Weights of a small image FSQ autoencoder: batches of 128.
Rows from block 6 of the encoder of a small image FSQ autoencoder, named by matrix and row number. Rows with one number belong to one neuron. Each number is 128 + 32 x the weight over its row's rms, rounded and kept within 0 to 255. All counts start at 0. Numbers have three digits each. After the name is the row's rms in percent of the matrix's.
After each neuron's rows are labels from the 100 images, of 14976, where the neuron reaches its highest value: "colour at peak" is the nearest of a few named colours to the mean colour under the peak. Only what is clearly more common there than usual is listed. The data: photos of plants and fungi (iNaturalist).
# fc1: MLP up (encoder.blocks.6.mlp.fc1.weight, 1152x192), inputs 0-191
# fc2: MLP down (encoder.blocks.6.mlp.fc2.weight, 192x1152, transposed), outputs 0-191

fc1.752 160:153119165169132158071168161116231103120162130103122071123244130165089146130137130101127152128146182137102121119134172133177120109130096066132098096161191157149149140124171089209146134107116187127150124124137145112156092125122052175152126129129128119177131085126113146062133113132151050105099155136148128099139118099166134131139165090116084111127080141145117186148086070128122112138103105182117133133192215158126084127132146110104187098157069110144129124091135137125150141142103134121136124114128092113126078162095119077114095173089127099119130087143155096174056114183114133088
fc2.752 115:119126139131138091108158150122075050101141166134082131130130128135123138105136123144141128144106149212147138102188160150139094142106125107020121139111159122100108136110078141133145085164135129166158081136141128167128138147127125114053114142121135119160194085108149082125168132102119182092136093126136144152199124129123129127194140084174099131130000102140140155135117192110092162115138096117133081095122121160122123154127140151105084129099121117154159140150105152126128117183136148214128132188129134168119132185105130156130130135123115131126132111111114125092119153107121231127
colour at peak: yellow

fc1.621 207:180136136130140097128093110130142142053120147125132154110178073163122163132130067116137166119116109129130063126126117146134154151170127155113163152130131115124122145111135061128148086017107141139120218144118165126127158160222084153134057113162098121124166132153121205116114127118108114142087117140118140112162135146126026138127092129092135117238093155139097070118132136120109086181118126117124158117127123123118068139188139137044079121132108116137159152127119137128151086138067149074122165167136136148146064152158125078121142125086139126129153185095128097161127182127157115078
fc2.621 144:142116164078087154085154100103068113123139109131099090131066109123130168131100081147132109120120145131122157165160128125125078153195125137143120170124113114093132124122124128107123161188139088146146119111124124151124115129083207112122136128117132128152129080118196109137136119163135142126161129131076135174050116140101136098125129147131123103093000096165115130134128179134124088091152081128119125130147106146125112138116148130177145113078129061118120081144137134163136153129065133246170124126138163122141180165100130111144167128132091164128152131144122130092030128097127144072
colour at peak: grey

fc1.268 090:150143162156117142127099128118217137148133137120105121054181103113141126166165092101132143132155134127128142159120174116131139092116147128166126099144103132133168143131123092195130152152125161119109218129144125041149143135128114143130175124126158156141128125126127185128078102141113139084122159131112127074033144078133179124122122195111122099170045140148135130098125075127139069113135135109161141132130121097128069132103173083175145134109111126117126111120170080113111131120126123255067126133137133161123097125106131090138112108129128105122129104121117075131152128143132121132
fc2.268 042:123134151121152181137163129128115142125154146136136139141115131083124112122137124136131126152126175147123153138155131129132093184116059151041107148119134119130102149207059138118124120152104120173130097129133117129072125163129115128087126165166126093115194141130099115141126175110126226113140127080109148145143171142130145127124094000131140140144000097124158153126132116143073149112133141127125116128102075178128143084079126157119136131114127117143135159145140150145128116159130143097118135135130119116095177127105121156134144125104104122113133122110134130101114146105121175071
colour at peak: white

fc1.703 116:233138146139184098163125107136144132149157171099140128118105122154170128157142072007129117130138127074095134125169025127129128141142158082155113135145140125134117127164140135171144195141091152104132153121002121086075122112084106121131116220164147107110201146097129108110149150158143142113118122087101125138124138076130133166100097142143100130080111153117128140143117062136120157142107143131147161108141150135136052134140091135124226122128125079115115062145154184112116133123128152197150117140115097127106184154127068126116118154126175119099141066124118111132113132112105128133
fc2.703 036:125158143116089128133139129108129124115133129151127135083133117141129249141111118138121130132164123144115115122130149128134122124128124135117135119111160095117129126071140114111155120118086129175102115101088168124200144106139121121113190184115144005162102125128165138182123150131126159127135088135150101157089124123142130109169131062098128163166072146142156186145131084138027215134114132128121115118118144130114143126180192123137129135092146006185132187153086099145139123118126132224178175122202119144123125110062130191138204113124124128133107126133117125114119179077120140127
colour at peak: pink; white

fc1.726 149:174127093121113115204073064129115163122134139136140154083104152115099056134140099080101122125206073126108158124120109131136156125255148064134137124158095140124102156129208154174139157129136126159112143146101087110139139074124114150205127134186131122113129173152115100107125097084056159124122144086112099134160132145181151121120086104086126150082081171088175189139115117097176188138082051140115131134166161136123113139169118127142076130137076128161127160149146094123123136189124108177108076178133144123106133122196119128064121106116119132126119122126132119158113130197128121120
fc2.726 063:139133136167132109145172125095133123131141101195127150134181129159119126099126053135125133170093132124156072122128138189128111158128116172115072135079146128128115178000132142110138032127121080143134117131127124189166128184214130126108131128130135118125159096172124128127115075110115147126096127175120151121245128125119086125110118130136129124201071126130143134127230116135115127130077137122119108127129120144128128167130129153101058202130128132130137142163103122130129127140119128134123151135137015132108100129118143132141246128126122129130074148159120129126122156169128136125
colour at peak: orange

fc1.378 165:127140128147097127127114151139173069130162131118114127074218114206143148127128124012158172131151163128060133124115237116123137072169142169199189112112100151165157129121091119170089164146120162058130126180114129113095109140142124195167122198181152153127127125119109069079087137170146163143150163082127120095086091136091120140117095125137058100125082126121128129113121131175134130129128157122123129121079167092114071087205096130129189109130111119072122116149144130126125110123137128112128096151164136160082083168121130106134153160166117125127131131177112184118098146143098112114
fc2.378 055:128192142136131126122114126133128116107139121163117168125125154140126129097133074146022109153148142122117116118128128128106122133116129131046180123131124105126146126062119131169124120126141133136124070128122126195137120088150104124098174191127131123133146058103180129129088133015124255129114130117128161127128135122142126119129088078135126162092117120127150153118118112140118156140126099123128107127036137161108127126176182220128127052128116117140171157146124119072129101129205156094125138159124230149127216131109169174174129088130111132129119119132067145119110161098133190129
colour at peak: white; pink

fc1.741 171:130132138098081140184060138158147110143133039090118099094152131056080130247148116109121116120150104098094222167137139174130108070180155072110158109174092140140125117162222116189140145166132204163088150123110130077136119070136109126136134151190132127121102143118120088116171154110105128126144142073142141143119131127140127142140190117107123178118025166180144121128111099115151092118155135127194111136159088135130113134131141124157115135157092131115147157108108090129122104186146115155132139128140130112168121128114044127120116052088136131138124117134082092084125115112158136125
fc2.741 105:112133141148157179098154112128095124108165151192141136165104102113114128140153098131128128179127153129210046137175121159163115249026096193115096135095129124127116117095071121126126121141099124161083143120129135139129132147114120109081184134134156162097149127148108111128158130123142152116122093107102138137159172119128103106137065125160111118165055109133139110144143162126104187107110191105126132125019175183130121120122179156079152232094113169108133142115138172134146157100130140130157127141154146147074151130106125147144190197129079130134086113093103132170058136132129140112
colour at peak: grey

fc1.76 190:196116072157174136153131125106109121146121127069117140106198137133153124130138048085106087110138134123038186176115110104151106107175109122173159097214067158133155123069164087112066131186124148097116106178118096124115064139126166152132188166133119152124108146144162099129093127130137128121106160143176110187080091108182177103098199089096089135119189132093133177126154173121117159169146147115131121092136129139141088106062124084165174112137109107138129169109095127102131102081164136157144113129081131130124126127127099118119122215155142092137127121146049114155110146073127111147
fc2.76 135:119112131122120095133128093126121124111120136139168157141120167145158154146130146221168084127122150133170129179153170152179122141119163108157111143124132158135173126152127135135152136192107119139159158118112127146126137101109124122091141132156148123130129125114178110098123142133182125133112149135103130156127154161140131129129122187126130151144000117143139115168157128135120134100135110140121115099130162136128156138128108090119125110128170114122146131126146113138134148125047125255138134145126065161080142126101129132130153076149108143160130137181144135104100155115122196128
colour at peak: pink

fc1.603 204:094197123115129101137163130120087129125078126114135154080113124138118126187147174082139120130131130127108130082134112117121135133157102166088153051134177131155109138062108232150115158133092125137103137128242072149035135117135129117126110208129117127150162135128121186152110128152046148179113122126112108200140092144115143113144120108083146139158175152127141128059109135156085178181137148128103126128132137095154105124078136222102154110130141126112128132129122119192104135125113137139129102135135157117105149126117199133154120180162137112091135167123047089169142114069112057097
fc2.603 204:129064158091150159156097113113141147155131122120128130126134159119139090102129068215145120118120148127123088220125097127112133145110147122181104161167131133104137122152065083126139094138159118160121120103017118101161124120059118183111176116127181129114118125167144063116160160128255121112115132134160201091117181130158132153117120123135134077085070132149170135217137137141090124047164110127161134125125108162113148116124097039169122136101116099090096123136127135105130123147144128212135161121141107128122141062122117139135140088128118124121117138103147172071095163129129133122
colour at peak: orange

fc1.639 155:173080128106131155127134133152136127099120118095123120122183141122074109137148131117162131113162145132127136104127146106042129093188144130117177114151134120099146144124143131202152187157151139133108159121132119115111136084177128236079117151147194082124123125128164133130086125134122109123119133112122140098154137122118131130125127126099134132160121062146091156128115041093130080075121123087184122127131151144180064126176131139131123116099153124106134150119218166111127145103085060241080122149117127151136135089082109075024128110199151121117127117106051160116158072147160116073
fc2.639 073:087135150121136118051148139132111086115174135175125143130115135121089115083139108150142127144121131236125112133134170135126101153129085113054140140152128088095100124126100120112124100124103123148131101141132129141181148136063116102049106135139079113130172132126169115128129201031163144131128089111112144170137200140139125121124113025192138021154098126131154143124131164143101144141123092104131058118106110176123133121084163135111123116120127092140149145162124140155128141164139195059107152135143131132081255125154127150144091130168110123122150109120120136102216163103129142123
colour at peak: yellow

fc1.61 090:177156147142128126102114123117252146131143132125093126100167055132130098121136114079115149128151165138123157104118229109118128052121133134132127136148084145137239148114125065168124129134119137092100150142174130085144071129208132128168164110130143130134138135130153158117107127135134107100127148121153137051137130103128124134118124134048094110174077147130065128084097124128122087117136122126177106132117147114153026129118141108120132117130124147121136129128195117122119139122141145255124128130129153187128077057116138127149108136117154100111130129120065090137155118127104139165
fc2.61 043:133134138121142122117151138128118123128177134141129132126105129088129123126146109146151141132103148191125175159144158144122110163036051134062152140115141127120090130206097128128129109134130133164142091136131129114100138147158128129072122124152120100121209131126111130126122174073123210107148121105129161162167221140133152125128111023157130139140000109125168144125127113141088141123130115125184106123127092158117136112112127151110128131130132111161118174132132127144130107174133204155107140136135129119080188128119131168149135083137109122126144121128136123118145149113098165123
colour at peak: white

fc1.550 191:148136149162129068114136128142133116123113159126095143115170074184085108125110077013159153121100136159118087141133137079132087125131133134100119130133088127131174098142110087111111127115152132039086199133115117110134196179141188129170100119187122124110158135104116139185124096116082095154093109157158154117128165128164139117138095137133131092220177104133093125131137062129163129079125189111078109119117137123099089115203128103089077117124117119134167122096213105121077120150155127134040131133095146115138103150177150147126128165124150038124143186131083115126169106128168095140
fc2.550 137:131126118129124133088103131091127127119164090187122131123092133127146131080092124130133117134103130127126130130151152126124065154158088132130145129108122115100067120084090075133127148142120095157185103105143095211139138130125134125140131120105150126124098044122137130113166148149141137119152119160112136181071125113066111093117119134124110137113000090143137135136136134132122108124127034125096126137130122229118118127102159127101154098085095090121133149154106114132156146137129131251148132133141163146127211140126140119183119125131095239143118125145103128120103129094132146128
colour at peak: white; pink

fc1.394 118:243128116140142117148069081122135112154122172132152134032090111153091127125097049123132105128157111133116130209126150132132128131255154081134134145159122080116118112134127071139124168139151142191128158157178112082119172087149111151182148134135135101126128129139153142123106126119102131082120136170140130111127110129140157129126117086192156130111138136135112234136125098126166139130120101129123120128131162140117128108144129084177137130118131112116130127128141071081111127210120095255121111149103108196126138098113111115136119115110127127114129099129078123125141123122080098102
fc2.394 041:134129140131142143149128124128128117113173142147128140129131146125106125130132100138116131136144153128128122127165099139098109204152112121051140124129158109139072126127064123100139124103121111159129107124125127135119121140139127122099117141149119099154175136130107130188124147124123144114147109111109208130160138125131145111130109000169130138134000134106170150118138106145092196129098141118129122136134094255105137113125142145130154132126125127145131169247131150138136140135126128140119144143178175122107212136110129155156150162132124129126118101087110127132084168111153129130
colour at peak: white; pink

fc1.192 196:169089107105107128084124106137101084133128100126107146090111155142115093142149151127123154111107128128088127120147191190124129119150153085181114167075113143203126162152070111112141083090159202050128125142156088109154157120120082163147109170218122101067105128131146125110196163152161138174112155171160140191131180127039094150058185079155113147130095144153125108148115067107143116155115104114115136147072157107121125179234084166104157114097127133150140095144104128133183116131110094164158164100147094099126147170153117127112141081124119121159124102184140106091172128159119133161
fc2.192 133:099159126153108166109124138111184113112079088124125123110136114212134128087117115115076150161135109137159190124110121124120154108135070163103146127104158140120180071161133159123132117171169044155156137150164139099125144145126147100108122174115152133141138118134116111107162094124145100165148131106133149031135057087153173123083149112113120127098139151106101116162147176133168114056155157131127210143186135130141200085106132096062040223132120136144119150102133123074089129143106111161195115129112180146080058085158100088107169089123116106110177173086170129126124150117146111103
colour at peak: grey

fc1.764 169:192081121129144131130101121135121123150162120123128111081205163141147138179210124048055104082143174127134139112102109120145100118164136136157094112177087177088107135125117090188107145220108136044109131104093120122110088119116121152108193170129131180119127140094156129112125124160201143136134134112116135117135130133149113143128167136151157220103064095132127146166107098120127145155100076132128210125137152160111025163159132108149128102128136105174117060109172119148128112202116130113103125123117128141118151105110097107133108165115149088110118092114137208187078117119116177112
fc2.764 090:091149130127146130099138146122100090101176146143142127138128138136092134039141098143128198152127137197129126079170153151133118151128131117141120130120140125125124132113127077112133106120145129132082111148093135155118160099136083147025162140163132074139128101133126106160126136111182166101121119121129115126163143121128116137141138098147146134149000131192150140155123129157137178149129117134118097082125131255128116176136129069111129121119127120163151156120091102150141143136129135232151146130114109150121135126099126160132128134131110124146107125123130122125097131112111127128
colour at peak: orange