From a checkpoint of a small image FSQ autoencoder: encoder layers 16.
Rows from block 13 of the encoder of a small image FSQ autoencoder, named by matrix and row number. Rows with one number belong to one neuron. Each number is 500 + 25 x the weight over its row's rms, rounded and kept within 0 to 999. All counts start at 0. Numbers have three digits each.
Before each neuron's rows are labels from the 100 images, of 14976, where the neuron reaches its highest value: "colour at peak" is the nearest of a few named colours to the mean colour under the peak. Only what is clearly more common there than usual is listed. The data: photos of plants and fungi (iNaturalist). In brackets: how many of the 100, against the usual share in percent.
# fc1: MLP up (encoder.blocks.13.mlp.fc1.weight, 1152x192), inputs 0-191
# fc2: MLP down (encoder.blocks.13.mlp.fc2.weight, 192x1152, transposed), outputs 0-191

colour at peak: grey (77 vs 50.7)
fc1.200:520484503510502481497457499515505487516529498486534483532463470479500500487476510375475541498465480511534531491500532491512475522478418476532525493483489501518528532588467491504500469490537505502496517488506500500529488498517522453492498483498515493531538493500456505484500494475514507488500472489497471496537475455430500530497481510541486529525547547511532516520466495513501502501499500469489497503515468485500490530483497510500501495500500508489499500487457467495512502511505526547491492468487519499495426492517550514504495469512502505480512525493493545487500492490542499524
fc2.200:504511503488497519498514504515502486471506499499462498492492503488455561509500502645524473500519539500498486486506483485499496492526516499493500493498516497502494499478500465554467491509515488499541446497497497506453487518474499518500528477510498515496502500495454492515503499489484488500499501523500496505485491500518505498495500516540509485524359497517499496507500498497446496500499513516498500485502500496492509497552503548502504491486461497523501473500478500504529490495496485507519566508499407481519498603500512505500507504500492503515491496503534490501497494501489510498

colour at peak: grey (87 vs 50.7)
fc1.231:498493464538526573482469535497481488509491532495487497506507527481521501553501448485469516484468491475498510490499525535500515439490531501510503500497506500550495463516482490446445470516567506501495502453486485475489530502529477505502488507453505534523487508507515559466537465543515512499540501511500499496463487467503490541504504492486503524517435496551504475494445453457494498469463499507526543559509495511474504521513493539514504497501535508504509507499470500488520498505483507566520487451517497501528511495515493496480481483500515500474441493499514522488522516499492501503
fc2.231:484500490490501496499522500508499483481500443496501499504511505501483507499501508525500498507475501502510501520501501499500501478406506500500496503507501499483503497492506518486476499500502498507510491496511498504481499506500503506495502452484495495502493499506514507494501511480500489496495514512518518482496500498510510501479505521501497501493293498505502500507499521504501497500500506510496483499505510483500578500478497510503492498489499506503495499496483491509495464503504499690520500500493492496523485503495506492499504471505494500502497499496554488501507494497491514500

colour at peak: white (39 vs 0.7)
fc1.558:486488504449485422495510476500505501519524529529482519496547500526475511529477517493526491503538521556509517516467508495522493502483486556472509483499480500477547509479513487517533506504459503526521496496537499494480499555479526543544491538541513470467503532478576474503484505505482472499512517482495499494485523494523514492509466523498527465497443505459502514496494448503454503476504506486511500466515498501514419500507500492502494516499507489497485495494568509537477502496497507517517469514517509521470518504509480499497526539476509466464519521543475505487553505481422483513
fc2.558:470503513479513509498547499489498603439507504509496519461503452524466575516491497523437520480501483507502490511479466501474492484493501510437507500493491484510551496528497494500513494492501466517495505495452507498525532505500506500473517531502512479498500494501503483515500502479473443512481499527551560490501502530506541480499495539506506475508444512494497553490504528518489483468519509500487586510477507467502472511503500522503496500500535492499487526517487530511448496500507570504511498481468454497487525507493501526532542471500495465498523505524499512463469500504467488485

colour at peak: brown (86 vs 35.5)
fc1.388:427491502517500504537492480457506497499472556511514488509518461504546509524453608512483490476470482501516508503482512539531471538526478467468507505500481491546494510511524559530535507485521496489502478497499468519501480477505487465555520528502488492518498498507484473505509474536480486466490492505512445482534477500521481514498504539471505512520469502488518504490526523471488499494491463461450501488506476494490502523507482505514507488472506494496491519522461537500509496480462514553500470519510499562472535487475497565537505512508494492452500484550525500493511504470475526518
fc2.388:623501498462486483512501511479560487533506426506501462514487512480507484508465516521479503521499510481485522463499525471514485466492466493496508491495539502498497507501430455477428545528480483513523494514492500498475483504562496502500488510506508511490501497497509569474513470499500514521507514492501498453529503485487501499510480485492490476497547505488492502486503523505503466478492515452539503507519480542515522456449528489506487519469501435549500508530511493498503476539488518532517527496515454474480541470501492474505513506485489508523484509484503508491534500512530485514

colour at peak: brown (64 vs 35.5)
fc1.632:544513501491517557520489440486525516499505489505503502479497545492502480525498503509492488509492517445478499551480442519484492490563577497480486499534500529504505506499484516501527493502507442509504507481529499480500521489456531503553499540498490486503506486492489485553516485517541493494530479532489451458482477484478475505529480509490501497462468503451505542491500445536458515528453497492517507502499464542507555502489499460517510492485515500462535470509474483502504522499451459459514513490521483533463543515496504502510501506504499505507517495486524583493484499495509488492
fc2.632:491488458541473485487464526512477464483486529528508497534497495502504445510450543483506477501488528482500492462528527454497467511492501543521472555460508538524479525512460496500470490488529515487512500488494494512491497516512547509482474466452479517502533547485542492484491520497477519500529536462478453526542549509497504498496514457546514523487426497553527466499482496505483508493501497497511464503490483483499509498499485519451510446514460507507503500504542499501544522496503502604467495500517503495492488533508479505492487508508494516501483502479498550461501502500511501481

colour at peak: white (58 vs 0.7)
fc1.548:482502503476500447525515471485504518500504508512480517492499482503446505532488547499471491494514524513519517504439528493502490477522504524458542494508507502495491493492516500502484489506460497506517499517481477505474469510484492555524532548563508500451499529498536471499506505514496438515515502505509491499501511498505494471500501469511509488492411511419524551500485443495465500497487488499517541504502507520512473509520501505493507504499539466515527497508581542506493502479492478525507489519503484524463577501490454503502523577498509485500501500503482488491532510512447464502
fc2.548:456502498479505496502582500501495499493507456516499505486502490500464523508489540526501496496496500513492490515493497499500488484427502501486503498497501495495514498500502500496501493500504500505501493497491496506501502499497537514472502485495503497499500498501500501500504510493486477502477504520509543502510512542502499499498501537509501468509316496505501501505503513506493495496516501514498501500504500482500529498493488511502501495480527503499498504509472509525489491501499533694488502496499460498505503504507519504501536467506494494500504506511544502500513500497476499497

colour at peak: white (32 vs 0.7)
fc1.346:499491476483500510508459510475501519490500524482480501460488483521481500489500527505501515505521501509496526500496536499543477480566517528455499538413492518504467430519513474499488492497503495500504497508492461507536476506494495539526499513523507478475500499500497456501521517509538503517541508501514499478510489512436500510517466445520499485526424558493492517455480476446477485491489560523532520496497505511502522499498472489461507518500569457523506477500500510488501506488500504533495461527484500537496493523474460503503453503527477487511524478508497500496571500488434514509
fc2.346:468498503502504499501507511501501486484500484504502495498502495513489523500494503510488505500499497511494494512501560499505499487462504501497503498498502498497510497503512533496499493501503514499499499498495503502514505499500511506476501493481501491499502493502517501498502507486500489516499500504532509487506483508499506499499504505500498491502259502504498500502507527504499496495504509502502499500504511496504538496462544504500500498489510500500500499497493502502495500501501517687498506500492501497504495504507506500498498451505494496500503502500545501500508475500479497500

colour at peak: white (34 vs 0.7)
fc1.98:500446511451487504535476489484605515500516499498483500452500501499457504523492539509501501496510511500502537514452546505500503489512484502466537492505507522490463489500513486497513499513470503494513450521510490500525487505502469497532498570540511494504498509486502501486500495513513466518482497519507488486496519502523538489488502464523515486500363483461511496500503464499453523502486515499512524470503516533498491491510477501503501512445506465495506491522506542499493505500498480558519477497511497490443537502495480529533520543485508491501505483508483440476544500459493475512
fc2.98:451496501456502499498526497501455487500500421512488500467505504506481502502496544544504502497495502506503469505494499498500493460442523504474511494495505499491511497500510495484502490500507507499498497489494494504533503499495544513452498496493498501500500501502507506495512520498479470503481508516500511505508506550501496499497504552499504470500471475513503505491500502504492499495500499501504500514506499497500513493467475518508505484492565501499496494496461502516494493501507514750478501484500491491502496503505526500502501497506499481501505515503498516500528499499492512489

colour at peak: brown (78 vs 35.5)
fc1.565:498495502497529508540491478471514575508482532492501510542468429512515494558505453505548482433504500480511491499469499520541452516575543496495488490479516481588506481450485482501500502493515480501483476501499467509513470504489499521578507502505496468512560524509507461524498519536481512500518496506520475539502472519433446530511492459512497465497434507477508501488511498493490501480489511523510508487508509500499506536493497483497494491479497506498542459517502511475497507520486475505503476504504501550492510519485468536522475486501499495487490504504465502502490525492483480491
fc2.565:473500497494505496500544495505498481500498459499503498495502508509483501500501528529501502500493499507506499514499505498504500483383504494499501514501501495486515497505510522490502496506503509499498494498503503502501507499500517503488502474493500497500497485500501509495507509502495488494483505508506523491499500521503507500493505532497500502497347493503495503505518505502505497499503497510498495501503502485500543493493492506516491500487505509504490497500491500504491476503504508746496503505494486495502494494505512501500502465503500501500503503503545497502507500499492500499

colour at peak: black (38 vs 2.9)
fc1.521:530493491494598493500442487463497473519538537492485522495514513451499508543502475498494476482483501469471525529494543513507505486572528499503508507500488496525515482507476451479478524516514522501502501497501499461520469513438496519567497472508520514481509544502517498501503533564541504496484502502462493489487536477491460525502500507516500483518474513500516513501469505502463500494458504496501467484501491506498484563508515521505522494502498495474529491507551482498503510535472458612509462500504493501468530506522488501508478501516497478503501496510459513492513544489467500517
fc2.521:500500495500492498499539502503496440498503467500500497498507503499496525499490531536501503499496502511498499526502500498501500482359501494491497500499500500493506493500506501483501495502504500498501490502496497507492501497503512504481500467500495498500496499504513502501500510492498497500485502498509536489502506515503497499494507521501498500496323497507499502505500509503500496499506501500494490499511503499498546499495499500511484501492500500505500499499499498500491478506501501717500504500495498500509483501506513501499497487508494500500500499501506476502501499497493502498

colour at peak: white (61 vs 0.7)
fc1.660:499501498496523500502481496498490501507504494498495500483519500496504498509501484500499500499500497496534505562499527501501507491541501501505500502505503498500524493525498480496495500499499503496500500495515501483503486497501441503511496500497506504500496510500537500499500501517518502501499500501495487482420517496524494505500506501500500497503371503501506500518492495500464504501500492500500499485501543501499495500499495500500505504500509492499504494499502491499501503502500488754524499500500497500483516498500494498499499496505499501500501499503486512492535513499490429512
fc2.660:496490493504501494498511502501495397500502449503500495495520508500495520496481507504502501501492503506489495517504500499500499470391515500499498491493508503490513498494514506491502497504505500497501494495494497502500513501500504509497497492496494486497500503500515502500501517499492486502499500502502509501507503498500493499495512510499501497496381496516501505501500502501501499499501502500501499498511499501500530498497499504503495496492503505503501492498499499500492499504500503766497501497498501501508478502502505499497496504505496500500497504501501489501535499495495504498

colour at peak: white (56 vs 0.7)
fc1.291:508485496483499476530498481486514518502522545513466541475507486512450491544498565525487502505527501530506499497458517499505477496532507556444498498519500505495492498490493508523515504523455501521510492505493492505476513493485505519499522544534514484454534545469508477541466500493483500489513492502516439499492498495513486499499493479528527502494413492450507555511494466493451532466493493457506509445496509520504470505524521487501490504486550463524511488486556506557486501469501474522488492520506518535463554495483459490503513528474483493511507434541505526497513512522450480497
fc2.291:439500504500503496511555498500498512436501499505492506470503477501479525505485513501503493482493494537485478532498504499489497464507501501467509498501507500501529498498483493511501487479506492513500496496481498507511516499500550506426504497498506469498501509500500500513504506448458486523499501533503525507512503516510497497500502518512494470514280503503502503510538501504478499495506509488498542498502500490491499510499498506514501486499509502503493498526503522514491496504497559620491539494484494495494495509505514510500522494504483485499510508531496501500500493504482497496

colour at peak: brown (62 vs 35.5)
fc1.753:512503489491581494512441498492500519528494507513513525494500514516516467508523471483513455488527499465458514509455525538522490499600509516481499492463478488542499486483488503522498532489541514491493446492499482494532473485450459572567500497523513507476497500498447490511514507535508509515479513531515487494520504512480455528505496481524508529518481502460509508488490480484497493501434483551495458513496510530498497495488445520473507497501508516482504509508495485466517499507502464518504492547498501513505547502499455509517452470498511469494479474512494497511564520506469500495
fc2.753:493500497497490498489514504501493459485512461512499497513502502507487525500492547522499512493495511511514497509516549497501491484445503494498496517504499509493497504503498553479488491509512495505521492494505523505488503502520520499470507466488494495503498498499509510499499504488493494481494511477506496484465498539503531499495506525503494498501313492518489483493509532496510492500508509503497481502507500483502529500497522506538491497496498505511494494501488508509496492512509503710487503497488510487515490502502506508488519467502489509497494495501534483500492498509489498499

colour at peak: grey (81 vs 50.7)
fc1.595:500534472485461507489449494502490489538499543519517511455565489487482457494525491496504498494516501482484507546500502530530492506549545538529549478501483494513528506546505511500530527493509506523463493501500461511512494476488491526574468497535507520476520528486492486483538516482445507483513501499492440483513489478509482521492483527494501499506495544499495549518441472483495502496473526507502502505505512512485430470537443502453526485498510508539506472460576443476495495518501511518471468501509538484483517494501497459502492504490501491496503483505546492505546497523503529497
fc2.595:515509500504510555498485549502513414470507471489519479519481486515502500512483527551481508489473523487527507515528528497499505491500514526511427514480488530515485502528473515488453492526535484495506506497500513453490493500537491489485527503448490495509520461486545502526461473501513523483490496487540477466467499515493519473499520485507484521470419478499493464499503541506502493531503491509475469497489498461527524511485543499536466473499482473497505517504479501480507481552507510637499508492512504491501478499503486535486495480501488545501495489481500541484491519500481474479

colour at peak: grey (79 vs 50.7)
fc1.586:533501493491500549496432460478499477517522492505479518478523495483473486564503519499505495492512528467460487503454444547497509488575537525510491502488501518545482466501463455497482495504518524490507503502491467449504460495451469532524516492497531516480492539499525498491554516528543498511490532499457509491473507499495479516510463527524516500501512499504534482483454485507501506523493515517531499505523500532517479517516499502499563485502500484497531504498540499510508505494459484590531454488506490496487541539475481545524481475506497491513475500497480503484519527476455469490
fc2.586:483501498499481504499541501506497479492500465500500499500499503502488508491498508533500500499499501534499501512501505499502501490374502490485498503503498497499506490501509500484505496507505499497513490508495502510492503498501502502485508482500499499502491489502501501498505506486496478498474502499508550479506500519513507505492506513502495497495326489509495498501522516502507494500509501509494496499506505497498536500480499499507488505489504504513497499499490499500487471500503508720500502506496500498517494492505511502499501477504495500503499501499561471501498499499475500499